python train.py --image_size=32 --discriminator_stem="single" --beta1=0.5 --max_precond_dim=1536 --max_steps=8700
Rows from block 9 of the discriminator, named by matrix and row number. Rows with one number belong to one channel. Each number is 128 + 24 x the weight over its row's rms, rounded and kept within 0 to 255. All counts start at 0. After the name is the row's rms in percent of the matrix's.
# convs0: first 3x3 conv (discriminator.blocks.9.convs.0.weight, 144x144x3x3, standardized in use), inputs 88-98, a 3x3 kernel for each
# convs1: second 3x3 conv (discriminator.blocks.9.convs.1.weight, 144x144x3x3, standardized in use, transposed), outputs 88-98, a 3x3 kernel for each
convs0.65 098 [196 112 167 135  87 103 145 158 115 139  75 111 160 141 118 113 120 116 179 179 167 124 124 145 107 144 162 124  83 142 137 128 110 138 155 138 132 125 109 169 138  88  90 104 152  97 111 117 120 122 140 110 177 164 122 124 193 129 110 110 106 121 151  90 153 181 111 157 116 115 116 182  74 124 164 154 121 164 142 154 134 139 105 167  93 160 164 114 130 129 119  95 160 153 113 151 133 161 113]
convs1.65 099 [133 143 161 175 108 140 119 121 129 112  88  94 108 135 135 118 130 156 117 161 137 119 144 104 131 149 158 122  97 118 138 136 133 104 131  97 139 118 133 142 155 140 117  95 115 166 119 101 117 116 140 113  85 131 151 103 134 135 144 149 129  94 151 141 159 162 123  95 107 144 159 115 124 139 104 149 143 121 122  95 132 125 121 134 152 143 115  95 108 124 111  74 122 109 137 144 137 103 120]
convs0.66 099 [143 136 108 136 127 109 133 148  85 136 151 123 114 127  96 142 104 147 100 138 145 154 110 130 157 155 115 157 166 125 102 180 117 128 162 124 143 105 108 124 167 118 142 120 129 130 112 115 143 146 101 141 103  86 132 120 119 122  68 121 137 163 119 102 133 157 116 165 119 159 145 138 144 136 127 135 168  96 133 157  98 129 139 133 141 132  86  98 105 139 122 122 150 112 117  99  91 138 108]
convs1.66 101 [114 141 131 111 134  99 105 103 146 126 120  97 163 141 160 135 114 124 118  92 107 118 107 138 108 160 122 142 144 135 130 162 115 129 167 125  83 149 137 124 101 189 121 111 150 106 152 136 145  87 107 135 127 128 125 134  79 148 142 134 124 128 161 126 164 120 126 160 157 129 111 133  97 148 151  99 124 134  85 111 146 121 110 112 107  88 140 140 112 133 119 152  91 141 103 126 110  90 120]
convs0.67 103 [ 66  99 144 129  89 124 193 120 133 115 182 118 172 166 112 147 115 133 113  76 151 107  97 108 119 140 124 126 106 151 135 117 159 118 132 101 113 159 137 158 112 146 141 116 125 117 114 110 136 160 115 178 173 123 101 139 168  70  83  98 127 118 113 108 105 122 143 119 117 151 154 150 141 150 120 147 156  91 120 159 145  96 148 132 103  69 110 114  97 103 124 167 145 113 158 160 131 119 130]
convs1.67 099 [127 120 153 127 121  89 150 111 132 159 123 117 141 103  92 127 124 127 126 111 108 136 180 166 136 139 133 100 113 126 119 120 131 140 133 134 100 140 146 113 130 111 118  97 120  89 164 125 189 156 129 133 165 123 138  82 131 152  79  78 140 130  62 107 123 115 152 143 133 147  85 121 125 138 147 111 142  98 151 116 124 154 141 143  83 102 106 115 108 135 127 137 120 129 132  98 153 109 146]
convs0.68 098 [112 170 176 124 120 106 146 145 108 113 114 166 153 103 151 103 125 129 117  93 191  96 136 132 147 111 122 102 141 110 111  92 160 116 149 118 146 108 112 129 133  79 133 129 177 146 119 112 127 132 114 116 146 128 142 172 142 126 136 160 137  70 139 159 122 103 119 165 140 134 106 139 129 106  96 119 123 123 161 128 139 145 120 139 106 117 131 126 154 132 163 141 122  99 140  84 114 105 185]
convs1.68 107 [128 143 140 165 127 109  88 130 146 120 125 122 134 156 125 109 112 111 175 146  99 142 134 116  89 125 111 140  88 116 146 146  87 158 132  98 141 121  92 125 185 167 110 119 133 117 128 139 207 125 112 167 147 182 145 119 163  93 164  99 138 133 113  72 179 109 148 147 170 143 119 112 129 144  63 141 141 152 147 154 108 139  96  97 137  97 147 143 109 115 190 150 120 157 124 150 134  94 126]
convs0.69 101 [103 104 121 113 108 138 141 115 132 166 133 138 134 140 126 140 104 112 106 144  88 102 121 144 132 135 111 115 128 155 146 135  91 166 124 168 114 149 101 161 111 132 133 163  98 109 149 132  87  71 101 129  98 120 155 119 130 124 119 116 124 123 108 129 177  56 124 123 112 123 123 127 149 109 144 124 123 137  92 104 161 126 114 101 120  95 177 151 139 195 105  99 100 167 124 164  79  76 133]
convs1.69 102 [116  95 121 123 121 122 166  99 127 116 125 100 167 112 141 101 152 154 132 170 153  85 136 144  64 137 130 147 133 157 140 169 147 136 144 127 148 152 126  88 153 125 117 117 124  85 112 100 122  70 135 128 102 115 163 121 115 184 172 112 140 125  94 117 126  80 127 114 158 123 138 144 164 119 151 116 126  90 116 150  94 104 168 106 110 145 105 142 114 127 109 140 102  85 118 127  90 137 118]
convs0.70 102 [138 104 160 126 157 146 147 175  94 142  92  88 172  87 161 107 100 121  99 132 132 105 127 136 145 128 177 101  85 145 140  88 187 112 108 174 153 105  94 111 113 150  93 130 119 174 165 106 172 111  90 112 154  61 107 143 177 139 133 124 170  97 129 155 140 116 131 120 139 137  91 102 159 102 111 120 156 125 135 123 145 104 175 149 116 163  60 150 156 105 141 137 118  99 108 110 115 117 125]
convs1.70 100 [144 177 111 150 106 115 141 140 111 155 118 116 118 133 100 121 102 119 144 170 111 120 116 124 151 127 130 162 125 146  97  91 112 154 159 145 116 153 115 125 142  98 130  83 120  88  93 142 162 115 102 146 133 117 128 104 149 107 136 101 154 122 144  95 129  99 133 147 117 130 115  85 110 112 144 142 137 133 154  94 147 115 152 160 133 141 170 131 110 156 136  72 122 180 120 167 168 123 117]
convs0.71 102 [136 160 116 159 121 159 134 112 133 125 109 101  96  93 120 118 105 121 126 125 152 123 172 113 140 148  96 141 119 134 130 143 126 132 128 162 142 126 131 100 112 140 142 134 121 142 121  86 145 171 104  87  86  89 133 116 124 149 122 112 141 154 104 108 124 125  88 105 103 138 163 180  99 156 121 127 171 163  85 144  98 124 130 155  97 146 122  89 128 106 109 138 128 145 134 150 151 115 136]
convs1.71 106 [152 102  89 143 121 144 165 181 126 153 120 122 127  97 120 121 134 103 127 129 125 146 148 114 140 127 153 113 117 158 112 146 179 128 143 152 156 161 115 178 126 115 123 140 102  94 167 119  87 164 113 119 164 156 140  99 142 124 163 155 125 149 137 141 109 118  86 123 130 141  86  99 114 101 140 148 135 147 157 136 159 103  94 160 155 124 113  87 116  97 128 103 146 172 126 113 184 122 131]
convs0.72 106 [128 126 125 177  89 139 116 128  98 101  87 101 147 123  82 115 163 136  87 137 120 136 174 161 148 113 140 169 102 114  99 109 170 126 126 112 134 119 131 146 110 124 111 131  81 142 114 123 154  87 135  87 158 117 130 142 124 128 131 132 134 104 155 166 172 109  96 122 120 103 115 119 127 135 134 172 100 123 155 162 120 125 150 121 110 125 112 153 150 138 164 136 116 116 112 137 164 114 101]
convs1.72 103 [142 121 119 169 154  94 112 141 149 175 175 141  82 113 168 136 113 100 131 105 143 129 157 131 107 148 134 110 166 122 113 115 135 132 112 129 127 125 114 132 118 108 138 142 132 148 132 120  96 107  98 121 119 142 133  72 129 108 128 113 150 158 147  98 106 124 146 131 150 133 132 105 110  95 103 174 101 145 108 126 109  87 136  95 160 146 152 152 140 128 105 143  95 174 138 109 141 120 106]
convs0.73 092 [150 121 165 132  93 106 110 145  81 106 129 113 128 123 138 159 123 100 111 152  84 138 124 144 117 123 126 115 152 111 117 146 147 146 147 127 153 135 153 128  97  91 156 109  99 180 142 123 142 118  96  83 131  92 140 107 132 159 151 141 135 118 139 123 179 125 116 160 109 114 132 124  92  83 140 136 153  89  89 145 161 154 129 117 170 129 146 118 140 130 124 119 130 148 122 144 138 172 183]
convs1.73 093 [142 115 148  97 116 110  88 102 131 123 130 105 139  72 103 124 160 118 140 133 146 112 129 150 155 129 143 144 133 140 176 120 161 100 134  99 145  87 157  96 127 115  87 107 139 143  95 138  93 108 146  90 114  90 121 135 159 108 114  89 108  99  93  96 117 140 170  96 168 158 126 122 121 102 142 165 188 146 116 144 141  92 120 124  97 109 149 111 201 150 156 174 132 102 135 127 103 144  90]
convs0.74 097 [ 97 113 139 167 134 169 146 174 139 140 165 139 151 131 101 109 157 149 133 143 155 127 140  70 127 141 137 146 125  89 125  83  83 129 125 130 127 157 113 135 134 110 111 141 175 166 153 146 110 123 119 122 117 138 125 125 146 118 103 142 113 133 118 102  99 136 144 122  94 120 124  88 136 126 123 133 211 132 122 159 100 103 135 133 110 154 106 119 142 125 179 108 139 142 149 168 161  77 132]
convs1.74 099 [147 133 154 181 122 125  92 183 116 140 145  94  99 127 120  84 138 114 118  76 136 157 129 156 122  96 106 111 121  81 129 109 147 105 120 158  90 117 140 136 107 144 115 153 164 144 123 146 135 104  98 165  87 139 174 127 134 102 157  75 105 127 114 143 114 107 125 132  95 165 112 128 106 159 120 138 121  98  93 142 142 151 129 156 133 100 145 213 117 135 150 170  90 118 125  98 149 159 132]
convs0.75 102 [133  98 126 113 127 128 122 182  96 118 132 105 126 159 128 152 139 121 135 119 157 135 111 136  74 100 173 154 135 107 115 102  98 127 111 113 168 140 158 157 121 124 129 149 121 105 111 147 134 138 137 176 148 129 159 165 108 138  90  89 120 115 127 169 103  99  92  90 143 131 163 154 183 175 139 172 154 134 122 132 143 124 190 148 119 129 115 146 106 162 174 124  96 122 101 143 137 109 102]
convs1.75 095 [118 195 124 149  80 104 130  92 118 130 108  81 100 126 141 102 121 100 105  94 120 142 133  97 132  96 135 112 111 105 140 137 106 159 139 140 119 143 137 155  95 148 124 178 137 117 165 127 128 134  85 108 113 101 117 111 119 116 110 131 119 127 124  89 137 110  95  80 124 129 148 155 131 124  83 151 175 133 126 115 157 121 158 167 109 165 135 125 154 111 145 141 128 133 139 176 132 187 107]
convs0.76 093 [ 81  91 148 127 126 163 170  91 113  98 126 137 106 111 157 112 134 120 137 136 110 108 172 179 131 191 139 129 119  94 114 138  85 126 111 111 151 138 132 135 125 152 149 115 138  91  81 161 112 103 121 108 102 105 119 118 140 100  98 103 198 111 142 135 120 142 171 117 154  99 121 112 169 117 161 123 134 226 114 202 128 155  96 157 180 132 148 131 113 119 142 125 133 154 148 119 136 130 126]
convs1.76 104 [ 83 129 136 147 109 124 116 158 121 106  97 113 118 112 104 139 144 137 145 161 142 123 132 132 112 106 144  87 128 114  97 114 133 102 135 125 128 190 133 110 155 181 143 108 108 100 135 134 157 129 132 135 105 113 101 116 134 109 145  94 129 143 163 150 129 116 138 106 120 113 106 113  98 163 159 119 116 113 124 102 128 196 119 151 130 176 139 127 124 128 106 131 136 128 139 118 128 119 166]
convs0.77 108 [134 122 106 124 145 144 127 125 136 147 131 117  68 113 161 111 170 120 110 162 110 152 159 148 116 106 156 130 163  81  97 129 170 163 102 145 142  71 134  83 149 145 122 154  99 141 142 162 154 159 128 105 142 131 110 121 126 141 128 115 133 131 113 126 154 164 157 109 132 147 141 114 106  92 144 151  64  97 118 132 127 185 111 134 162  96  92 117 149  87 130 124 112 103 115 130 107  83 157]
convs1.77 096 [110 153 117 164 141 142 113 117 218 126 146 118 179 147  86  97 123 119 138 143 154 126 146 134 124 133 143 104 102 142 111 138 139  97 130 147 125 123 128 147 159 163 117 118 120 116 113 143 125 159 112 146 164 135 139 153  91  87 123 123 144 134  89 139 113 147 106 147 127 159 112 131 112 125 106 113 124 135  91 131 138 129 133 175 133 115 132 151 121 104 134  95 112 145 149 105  97 150 117]
convs0.78 109 [149 135 166 128 101 105  91  80 137 131 153 149 113 159 132 118 153 126 119 134 172 168 157 129 129 141  99 153 111 107 107  97  72  97 128 126 114 134 135 129 155 156  88  90 122 143 113 117  80 137 122 150 115 119 160 115 132 118 147 138 125 144 159 121 176 129 122 159  87 143 126  95 125 163 181 117 127 125 150  95 131 125 127 152 123 121 161 144 146 169 169 100 118 139 156 118 156 148 158]
convs1.78 097 [110 138 105 131 122 146 176 125  87 128 107  84 134 148 140 116 142 133 147 172 120 118 182  99  99 141 148 119 161 124 109 122 115 133 119 115  92 157 149 140 137 135 107 152 128  72 164 106 144 110 101 136 164 149 137 137 124 124  85 129 152 131 124 141 126 122 148 137 130 114 145 132 116  99 147  92 191 173 145 121 108 145 169 133 169 118 117 142  94 118 103 175 129 115 162 137 116 115  97]
convs0.79 100 [136 105 117 117 136 161 106 170 136 115 123 161 111 125 157 120 106  91 138 143  97 148 139 171 165 183 108 121 121 117 136 127 131  79 125 121 151 123 137 120 168  84 153 102 148 122 127 127 127 157 125 101 118 142 102 111 132 125 152 144 163 156 143 145 102 147 128 146  90 101 153 157 129 157 150 127 114  91 122  95 153 132  91  89 151 118 161 142 134 159  93 134 124 113 101 124 172 115 117]
convs1.79 102 [141 108 126 127 145  98 124 154 132 153 124 127 128 129 128 125 161 126  81 138 103 155 119 139 138 141 123 118 129 134  83 132 143 132 139 166  74 112 123 108 136 164 158 150 160 127 136 141 144 124 130  82 114 140 120 119  97 105 180 150 162 120 147 118 144 100 143 127 104 115 134 104 109 153 105 164 118  94  96 146 117 144 139  97 136 156 147 101 169  97  88  85 168 120 107 152 128 143 116]
convs0.80 097 [128  91 103 145 119 139 133 148 161  77 148  99 184 109 114 138  92 147 117 118 118 150 109 101 113 116 118 143 122 134 161 146 128 112 151 148 107 104 100  80 118 105 126  61 127 130 137 135 106 154 135 110 134 149 163 150 104 144 105 121 151 116 142 143 127 135 144 100 134 150 115 132  77 132 139  78 115 105  86 113 136 135 145 149  91 177 177 130 121 170  98 171 157 110 136 183 146 170 117]
convs1.80 094 [129 132 114 120 115 135 124 173  65 156 129 184 119 126 162 116 114 105 150 137 111 141 112 138 121  90 130 181 123 156 183 143 146 188 132 149  95 111 129  80  92 132 105 105 106 107 144 101 156 148 111 135 108 134  91 111 142 137 195 117 149 131 178 133 116 156 114 109 121 121 139 145 151 154 130 133 145 156 110 139 103 160 133 136 171 149 145 123 127 154 102 103 137 141 133 124 130 103 127]
convs0.81 107 [132 112 130 124 168 117 124 153 112 134 121 114 128 133 135  83 103 115 121  98 132 167  95 114 166 150  98 152 130 104 120 120 167  88 110 148 100 122 107 112 127 125 117 173 137 125  91 188 121 148 103 157 146 114 138 162 151 130 117 148 102 136 129 111  88 159 117 124  36 101  84  97 116 146 162  96 182 131 122 170 106 160 154 180 107  77  86  93 122 155 145 109 137  83 153 134  92 171 144]
convs1.81 103 [ 97 125 129  98 129 134 116 132 117 134 137 157  99 156 112  86 135 189 124 100 143 109 117 144 141 112 152 129 138 129 153 107 116 123 120 118 103  87 141 130 168 128  88  78 138 145 137 100 129 101 100 144 174  98 112 136 137 192 116 124 158 185 119 101  87 119  86 126  96 110 104 106  85 136 111 170 132 124 123 167 113 161 192 128  84 175 129 121 127 140 103  90 152 179 139 131 110  94 113]
convs0.82 091 [105 120 134 132 147 151 156  85 145 131 129 125 129 103 116 144 106 142 140 111  78 128 125 117 129 130 130 117 132 150 134  92 164 145 105 142 149 138 121 205 172 112 122  85 104 159 111 138 137 130 133 127 119 149 137 128 127 128 125 135 146 137 136 139  72 113 119 129  88 164 110 127  93 137  94 124  96 112 138 130 115 110 141 103 107 120 105 109 132 137 126 121 138 143 136 102  98 100 120]
convs1.82 098 [117 120 144 130 164 137 118 171  82 136 157 125  90 145 155 115 120 138 164 128 159 135 136  91 151 130 113  97 126 164 117 172 158 123 150 130 144 168 155 103 180 113 143 119 154 109 127 171 139 194 155 153 140 138 121 118 108 142 142 129  95  93 138 123  80 119  98 139 136 147 106 139 120  98 114 101  93 153 148 146 130 146 127 148 146  83 125  92 101 120  76 106  80 102 107 118 108 159 143]
convs0.83 104 [ 95 147 107 138 123 137 104 141 156 102 168 120 119 121 148 141 130 142  82 138 123 149  98 113  80 136 134 126 120 128 100 131 130 107 153  80 119 114 122 152 139 150 142 170  93 116 110 156 164 141 116 136  96 136 117 108  94 122  85 113 140 147  99 122 151 121 145 157  88 163 103 139 106 186  93 121 163 148 105 153 155 107 127 142 117 104  75 137 150 123 168 146 112 124  98 116 142 154 128]
convs1.83 103 [104 107  99 140 111 104 110 126 136 162 143 107 127 120 139 148 132 141 120 108 145 149  93 158 131 127  96 134 161 123 117 128  86 136 110 125 101 122 100 169 124  99 172 154 179 148 174 130 125 166 122 137 123 138 156 125 131 126 115 160 108  84  92 134 112 139  92 145 108 123 104 137 172  95 139 146  81 170 145  93 161 141 126 128 130 130  98 169 130 130 141 129 138 153 132 148 194 110 131]
convs0.84 103 [116 117 140 108 109 159 128 106 150 103 108 154 115 120 149 146 137 110 120 134 147 141 116 131  98 122  90 111 136 121 108 100 133 103 130  97  84 128 143 127  88 144 121 119 120 146 119 106 107 133 119 100 118 148 157 145 131 124  85 116 128 131 125 133 117 115 153 106 175 107 154 153 124  98 163  98 116 122 134 111 170 146 104  99 115  92 143 115 112 141 141 124 106  99 111 144 115 116  74]
convs1.84 100 [164  88  96 149 111 141 137 105 124 134 140 117 124 121 157 149 126 120 111 115 115 148 123 130  82 147 109 125  90  91 106  85 107 146 138  94 129  86 113 128  96 101  93 164 134 128 118 111 124  67 126 125 140 113 158 118 135 106 100 141 111 129 155 124 183 129 128 130 116 155 131 135 135 124 142 177  76 117  97 117 141  96 123 120 110 141 101 111 144 140 125 121 135 147 109 124 145 167  95]
convs0.85 096 [147 142 150 128 163 131 146 122  82 137 189 158 138 133 150 143 157 129  96  86 122 122 134 122 150 110 144 226 100 121 144 151 113 139 161 126 113 133  77  99 137 148 113  89  84 111  90 117 117 148 144 106 129 130 111 123 108  69 116 152 141 136 129 139 103  96 139 149 160 146  98  85 145 157  47 116  67 125 139 145 118 117 120 106 124 117 150 110  96 130  90 129 116  67 101 136 130 125 129]
convs1.85 095 [141 158  86 144 134 137 120 132 139 180 138 154 182 150 199 135 130 138 116 132 138 106 124 108 134  88  92 105 142 133 113 136 162 147 173 166 110 128  68 152 114 127 146 111 125  94 133 125 110 149 118  97 123 136  98 117 123 121  96 119 157  96 133 130 119 184 125 139 153 144 110 127 120 145 130  69 112 115 124 121 135 131 132 130 136  99 116 114 127 150  98 137 123  97 112  95 113 112 160]
convs0.86 098 [116 107 138 138 114 156  95 132 130 112 102 108  99 150 146 121 134 127 105 153 153 151 121 137 105 156 150  91 145 157 165  96 151 166 140 100 121 123 129 172  97 143 111 117 119 140 123 133 129  96  77 107 140 106 127  97 135  87 144 131 106 147 144 130 215 116 115  93 136 124 115 128 128 136 154 127 171 131 117  98 163 154 144  97 126 104 103 151 118 132  96 114 158 135 101 144 183 129 101]
convs1.86 096 [158 162 194 161 111 144 150 127 137 133 138 119 118 143 111 132 124 137 123 142 116 140  92 165 138 116 127 113 102 131 122 103 157 131 142 131 108  99 126 148 143 133 162 177 153 133 131 140 150 135 158 125 142 173 103 116 140 123 133  90 182 117 128 147 124 118 135 100 180 140 111 125 187  67 132 114 149 129 106 131  94 167 122 120 103 145 138 151 171 136 113 136 118 110 172 114 128 182 111]
convs0.87 099 [133 129 142 121 115 103 163 102 124 112 162  95 170 106 133 115 115  86 125 123 114 135 112 101 111 135 139 113 126 134 122 145 131 122 141 159  87 136 113 161  95 157 117 101 123 122 140 184  77 103 107 109 121 125 122 141 125 127 130 190 126 170 114 131  97 112 151 119 152 129 122 127 112 130 130 203 113 116 125 101 151 159 129 114 132 180 118 108 129  99 132 115 175 134 103 176 129 112 158]
convs1.87 096 [112  99 151 123 125 111 135 136 102 132 106 123 114 126 125 137 126 126 114  65 140 118  91 104 145 138 131 143 158 132 151 145 126 140 134 130 173 145 140 134 132 133 125 140 109  99 113 101  86 155 115 163 118 141 121 117  95 186 103 179 170 149 119 151  59 139 157 137 113 137 101 155 113 141 127 127 138 147  94 139  84  96 137 131 110  75 128 168 114 156 150 111 116 123 126  89 110 147  85]
convs0.88 101 [140 158 113 143 123 172 149 128 140 111 127 137 100  71 125 112 120 135 137 129 136 132 176 125 106 147 110 110 136 123 143 160 100 138 161 123 140 138 150 111 140 124 176 130 167 142 179 142  98 139 121 158 104 160 122 163 166 153 131  81 128 139 174 125 144 100 140 139 165 110  99 110 131 173 115 146 198 145 181 131 109 127 133 127 126  96 147 128 114 106 125 109 107 100 112 101 156 160 107]
convs1.88 097 [117 165 123 168 147 133 127 167 161 113 104 144  91 105 112 127 101 102  95 130 145 115  84 123  93  95 133  93 151 121 122 189 113 143 168 127 131 127 114 130 146 100 107 123 171 151 171 131 162 153 141 172 141 156 175 144 183 108 179 192 164 129 175 126 132 138  97 111  99 115 127  89 134 134 124 129 101 140 149 123 105 124 101 108 101 133 131 114 115 150 131 139 125 140 152 152 129 123 118]
convs0.89 111 [113 112  98 108 134 157 130 117 147 122 115 174 139  55 154 134 128 129 103  95 133 132 111 124 150 105 110 150 189 105 125 115  80 155 174 158 112 102 104 142 140  92 119 104 111 137 135 128  79 154 161 115 135 124 119 150 131  95 127 147 160 151 128 148 133 101 164 107  70 133  93 146 174 123 125 126 142 126 121 138 113 107 124 158 163 128 140 170 138 181 127 146 141 104 146 143 115 122 129]
convs1.89 100 [190 110 111 120 133 112 171 152 145 130 103  87 149  85 119 126 123 103 131 134  87  91 137 156 110 119 141 121  99 126 123 138 156 119 105 104  83  89 143  78  87 131 146 159 118 113 148 123 184 139 143 133 133 144  94 123 136 168 141 143 131 123 182 120 144 131 131 133 132 127 106 118 146 147 168 130 115 109 150 155 148  95 111 165 161 137 118 121 118 146 134 107  92 116 130 117 133 129 141]
convs0.90 094 [121 115 111 137 143 158 126 131 174 102 126 147 110 118 119  83 113 136 138 154 155  91 145 193 117 132 148 144 116 109 130 127 102 103 124 113 141 106 151 109 121  72 147 108 100 114 122 109 140 131 120 117 153 128 136 144 101 145 150 118 170 150 161 160 132  74 124 137  98 179 120 130 132 148 153 115 190 201 106 123  98 118 138 137 171 143  78 159 140 158 141 119 101 148 164 101 131 122 157]
convs1.90 100 [143 107 115 120 166 130 142 153 128 149  86  96  90 136 129 130  98 140  95 119  95 163 125 145 123 147 106  92 107 116 124  91 121 124 110  91 115 135 157 109 101  76 136 120 141 104 154 134 161 104  89 159  86 169 107 149 117 157 126 137 180 132 101  70 110 147 126 159 145 184 140 132 114 127 125 172 160 145 106 156 139 104 140 104 115 148 140 119 141 148 144 160  89 166 108 127 136 106 124]
convs0.91 095 [121 157 191 163 118 115 141  95 107 113 133 158 159 120 126 132 110  96 107 126  90 131 119 116 111 124 137 153 124 165 138  72 121 121 119 108 129 116 115 134 124 125 158 170 103 159 179 123 120  99 169 100  95 100 109  93  98 143 136 112 137  91 109 121  74 126 110 148  74 116 136 130 106 147 140 142 191 140 146  86 113 145 165 126 127 148 147 107 120 116 104 134 152 141 115 128 117 118 133]
convs1.91 101 [111 109 137 172 118  99 127 130 130  96 138  92 168 114 162 130 153 130 122 116  96  90 115  90 134 128 105 144 153 173  97 134 142 108 116 169 150 153 148  98 139  85 141  77 100 152 109 102 149 151 123 126 162 139 157 164 103 135 118 150  86  83 157  87  99  99 126 173 181 101 135 135 108 153 123 132 142 117 147 179 114 169 139 141 151  72 110 123 157 151  87 143 104 153 134 131 107 129 133]
convs0.92 105 [121 113 107 131 108 117 105 102 109 140 151  93  94 151 105  87 114 122 123 150 163  72  99  97  99  91  99 133 126 138 117 172  79 150 149 131 106 128 108 144 166 168 135 116 156 153 139 101 135  99 124 148 138 163 139 157 116 144 118 113 137 168 152 148 155 106 137 156 144 152 121 144 149 115 113 153 118 104 164 134 160 142 103 152 120 131 166  80 122 118 129 101 142 139 145 139 125 183 164]
convs1.92 095 [123 101 113 104 134 161 135 157 144 110 112 132 150 127 108 164 136 105 116 114 121 133  93 104 153 120 146 121 129 122 108 115 107  94 135 135 124 156 120 170 144  90 134 116 120 110 110 131  78 113 131 130 152 126 134  93 167 140 190 178 124 166 122 181 105 125 158 158 131 124 134 163 139 154 145 159 155 147 133 121 110 165 146 100  93 112 125 111 150 119  94 101 151 114 121  96 153 126 119]
convs0.93 097 [123 123 118 132 121 122 119 141 131  98 155 123 146 136 134 132 140 102 139 158 147 129 118 125 174 106 168 125 124 149 132 147  85 133 148 130 149 171 173 136 165 136 132 157 147 128 141 100 105 133 133 125 139 129  88 112 115 114 134 148  81 115 110 123 159 143 116 117 107 132 120 121 148  86 112 175 164 129 129 171 141 122 157 134 138 143 137 134  82 125 137 122 145 128 149 158 106 125 139]
convs1.93 094 [126 107 113 151 130 101 124 115 115 118 122 117 159 177 153 119 140 136 136 108 101  96 160 140 145 133 125  96 117 148 115 134 119 131 121 135 118 150 114 113 149 145 182 174 164 124 137 139 105 137 132 111  99 158 178 143 145 148 100 125 111 133 106 119  64 114 124 137  98 124 139 133 106 166 185  72 141 142 102 164 112  92 165 168  88 115 111 105 122 114 115 105 130 130 139 102 173  97 123]
convs0.94 099 [155 139 108 100 167 164 122 108 146 150 119 119 125 137  89 129  85 106 113  88 134 116 170 132 122 126 109 129 118 144 103 177 178 114  88 135 116  97 122 113 177 111 131 109 139 106 107 125 111 131 102 137  87 200  83  71 118 126 160 137 143  94 136 141 119 156 141 122 126 116 159 153 138 178 123 130 113 106 133 134 131 131 150 147 106 122 157 138 140 148 112 152 100  82 124  98 121 135 139]
convs1.94 100 [163 124 128  91 121 100 123 153 130 135 136 121 100 135  89 158 117 134 103 140 144 153 139 167 135 122 127 115 123 120 110 143 119 136 123 141 106 112  93 151  65 131 157 128 133 130 115 103 114 142 116 126 118  90 160 161 147 155 157  99 122 115 163 113 137 133 157 148 137 155 108  92 109 128 131 145 125 122 135 153 129  95 164 163 122 125 188 135 123 128 115 123 123 113 101 186 134  80 144]
convs0.95 101 [147 158 175 103 125 141 140 131 114 106 155 184 153 130 145  91 153 164 109 128  87 170 144 101  91 106 118 131  93  98 123 114 113 140 152 131 128 148  99 186 148 165 165 158 138 131 127 162 151 114 147 116  68 122 131 136 140 154 116  84 175 175 137 122 121 109 126 128 112 146 155 167 111 157 107 144 102 138 140  99 124 107  98 143 105 120 135 129 130 145 127  91 149 120 108  85 159 104 109]
convs1.95 097 [110  83 148 133 146 139 131 118 107 117 122 120 131 119 139  99 118 143 111 147 126 149 104 116 100 151  82 115 143 131 142  88 137 135 102 139 161 136 177 148 129 132  93 120 102 117 145 117 129  91 139 105 149 156  93 118 129 146 130 142 120 117  91 122  66 131 138 125 132 103 114 143 113 157 112 119 122 113 110 119  90 140 113 158 111 119 169 132  90 133 104 143 153 110 103 133  91 147  99]
convs0.96 101 [140  97 128 160 128  66 119 130 118 119 144 152 100 118 103 120 153 175 127 105 135 117  95 154 147 124 108 110 120  87 114 115 164 139 162 123  98 128 140 104 108 140 100  96 104 110 125 100 155 126 110 119 138 109 135 140 117 168  72 118 121  92  91 151 126 122 152 104 139 113 110 148 165 116 103 180 132  95 150 110 120 168 129 128 167 172 148 181 125 138 129 112 140 148 173  92 137 168  99]
convs1.96 101 [123 114  98 165 153 121  96 131 113 146 155 147 159 137 119 138 148 134 122 157  88 173 153  77 133 145  88 131 146 149  98 180 135 154 152 133 162 120  53 136 101 108 130 148  99 141 129 127 108 161 133 153 149 120 150 134 137 133 112 107 147 111 107 101 128 155 135 171 137 143  74 138 134  96 137 127 132 157  86 138 136 127 130 136 165 179 132 119 153 152 129  94 147 138 143 142 149 155 116]
convs0.97 099 [139 122 118 128 113 151 100 125 133 128 104 121 166 149 112 171 170 116 112 137 184 113 100 115 138 134 135 123  94  83 107 110 142 156 141 123 124 163 116 146 139 151 122 136 198  81 116 151 108 153 142 115 180 115 144 146 194 145 140 175 150 139 139 138  76 112 161 105 136 130 126 176 140 166 130 111 122 143 147 167 134 112 145 163 117 162 124 113 143 115 103 137  97 132 100 102 114 109 125]
convs1.97 102 [107 174 133 125 129 157 118 130  88 100 186 121 148 105 159 168 114 135 124 163 142 130 131 109 149 123  85 115 108 127 128 126 145 121  85 118 177  93 101 130 174 149 105 159 133 110 121 126 150 139 161  86 113 148 135 155 141 139 160 154 151 107 172 103 103 112 164 123 125 158 115 104 100 155 108 125 138 122 129 118 142 146 136 145 167 139 110 127 120 132 131 139 113 147 160 105 112 115 150]
convs0.98 101 [152 150 106 158 133 133 110 151  98 183 150  98 131 156 125 153 149  91 131 140 107 103 126 109 125 105 102 118 121  89 129 130 129 132 127 123 109 127 128 115 139 121 129 135 153 134 122 128 157 153 159 147 150 118 140 112 140 145  77 122 126  78 124 166  61 149 105 140 162 172  94 171  92 121 132 124 121 173 121 116 134  86 135 107 109 148 104 110 127 134  85 157  96 156 122 129  70 149  95]
convs1.98 095 [137 115  82 119 178  83 133 137 108 106 142 177  99 142 188 146 159 130 113 118  99 134 112 130 138 144 128 128 121 124 111 134  87 158 139 116 144 149  70  83  92 146 132 126  95 117 156 113 138 109 159 136 136  94 129 136 131  95 116 112 122 107 113 139 137 115 104 125  96 132 104 138 119 184  98 125  85 127 127 184 138 129 106 139 173 136 111 152  99 132 117  89 109 129  78 165 153 117 117]
convs0.99 109 [156 135 163 170  76  89 106 101 119 163 117 147 121 142 140 120 159 143  84 127 145 134 130 125 119 121 106 173 122  84 133  95 140 148 114 125 150 141 114 131 123 126 138 180  76 118 121 108 110  97 146 109 137  85 144 113  94 127 123 112 142 115 111 121 148 137 131 148 140 127  95 124  82  83 135 139  73 128 159 113 113 149 124 144 118 155 152 108 102 139 112 132 152 113 135 127 114 139 131]
convs1.99 096 [138 151  99 166 115 122 119 120 128 136 152 118 161 101 136 105 127 126 118 101 134 143 160  87 120 106 103 139 128  98 168 159 145 108 148  95 109 122 111 115 166 128 146 101 107 171 156 108 110 124  99 111 104 140 117  96 149 159  98 124 143 115 142 117 174  74 153 156 101 169 127 129 135 146 160 110 171 119 113 131 147 116 127 123 160 145 131 123 123 112 111 144 127 126 159 134 126 155 136]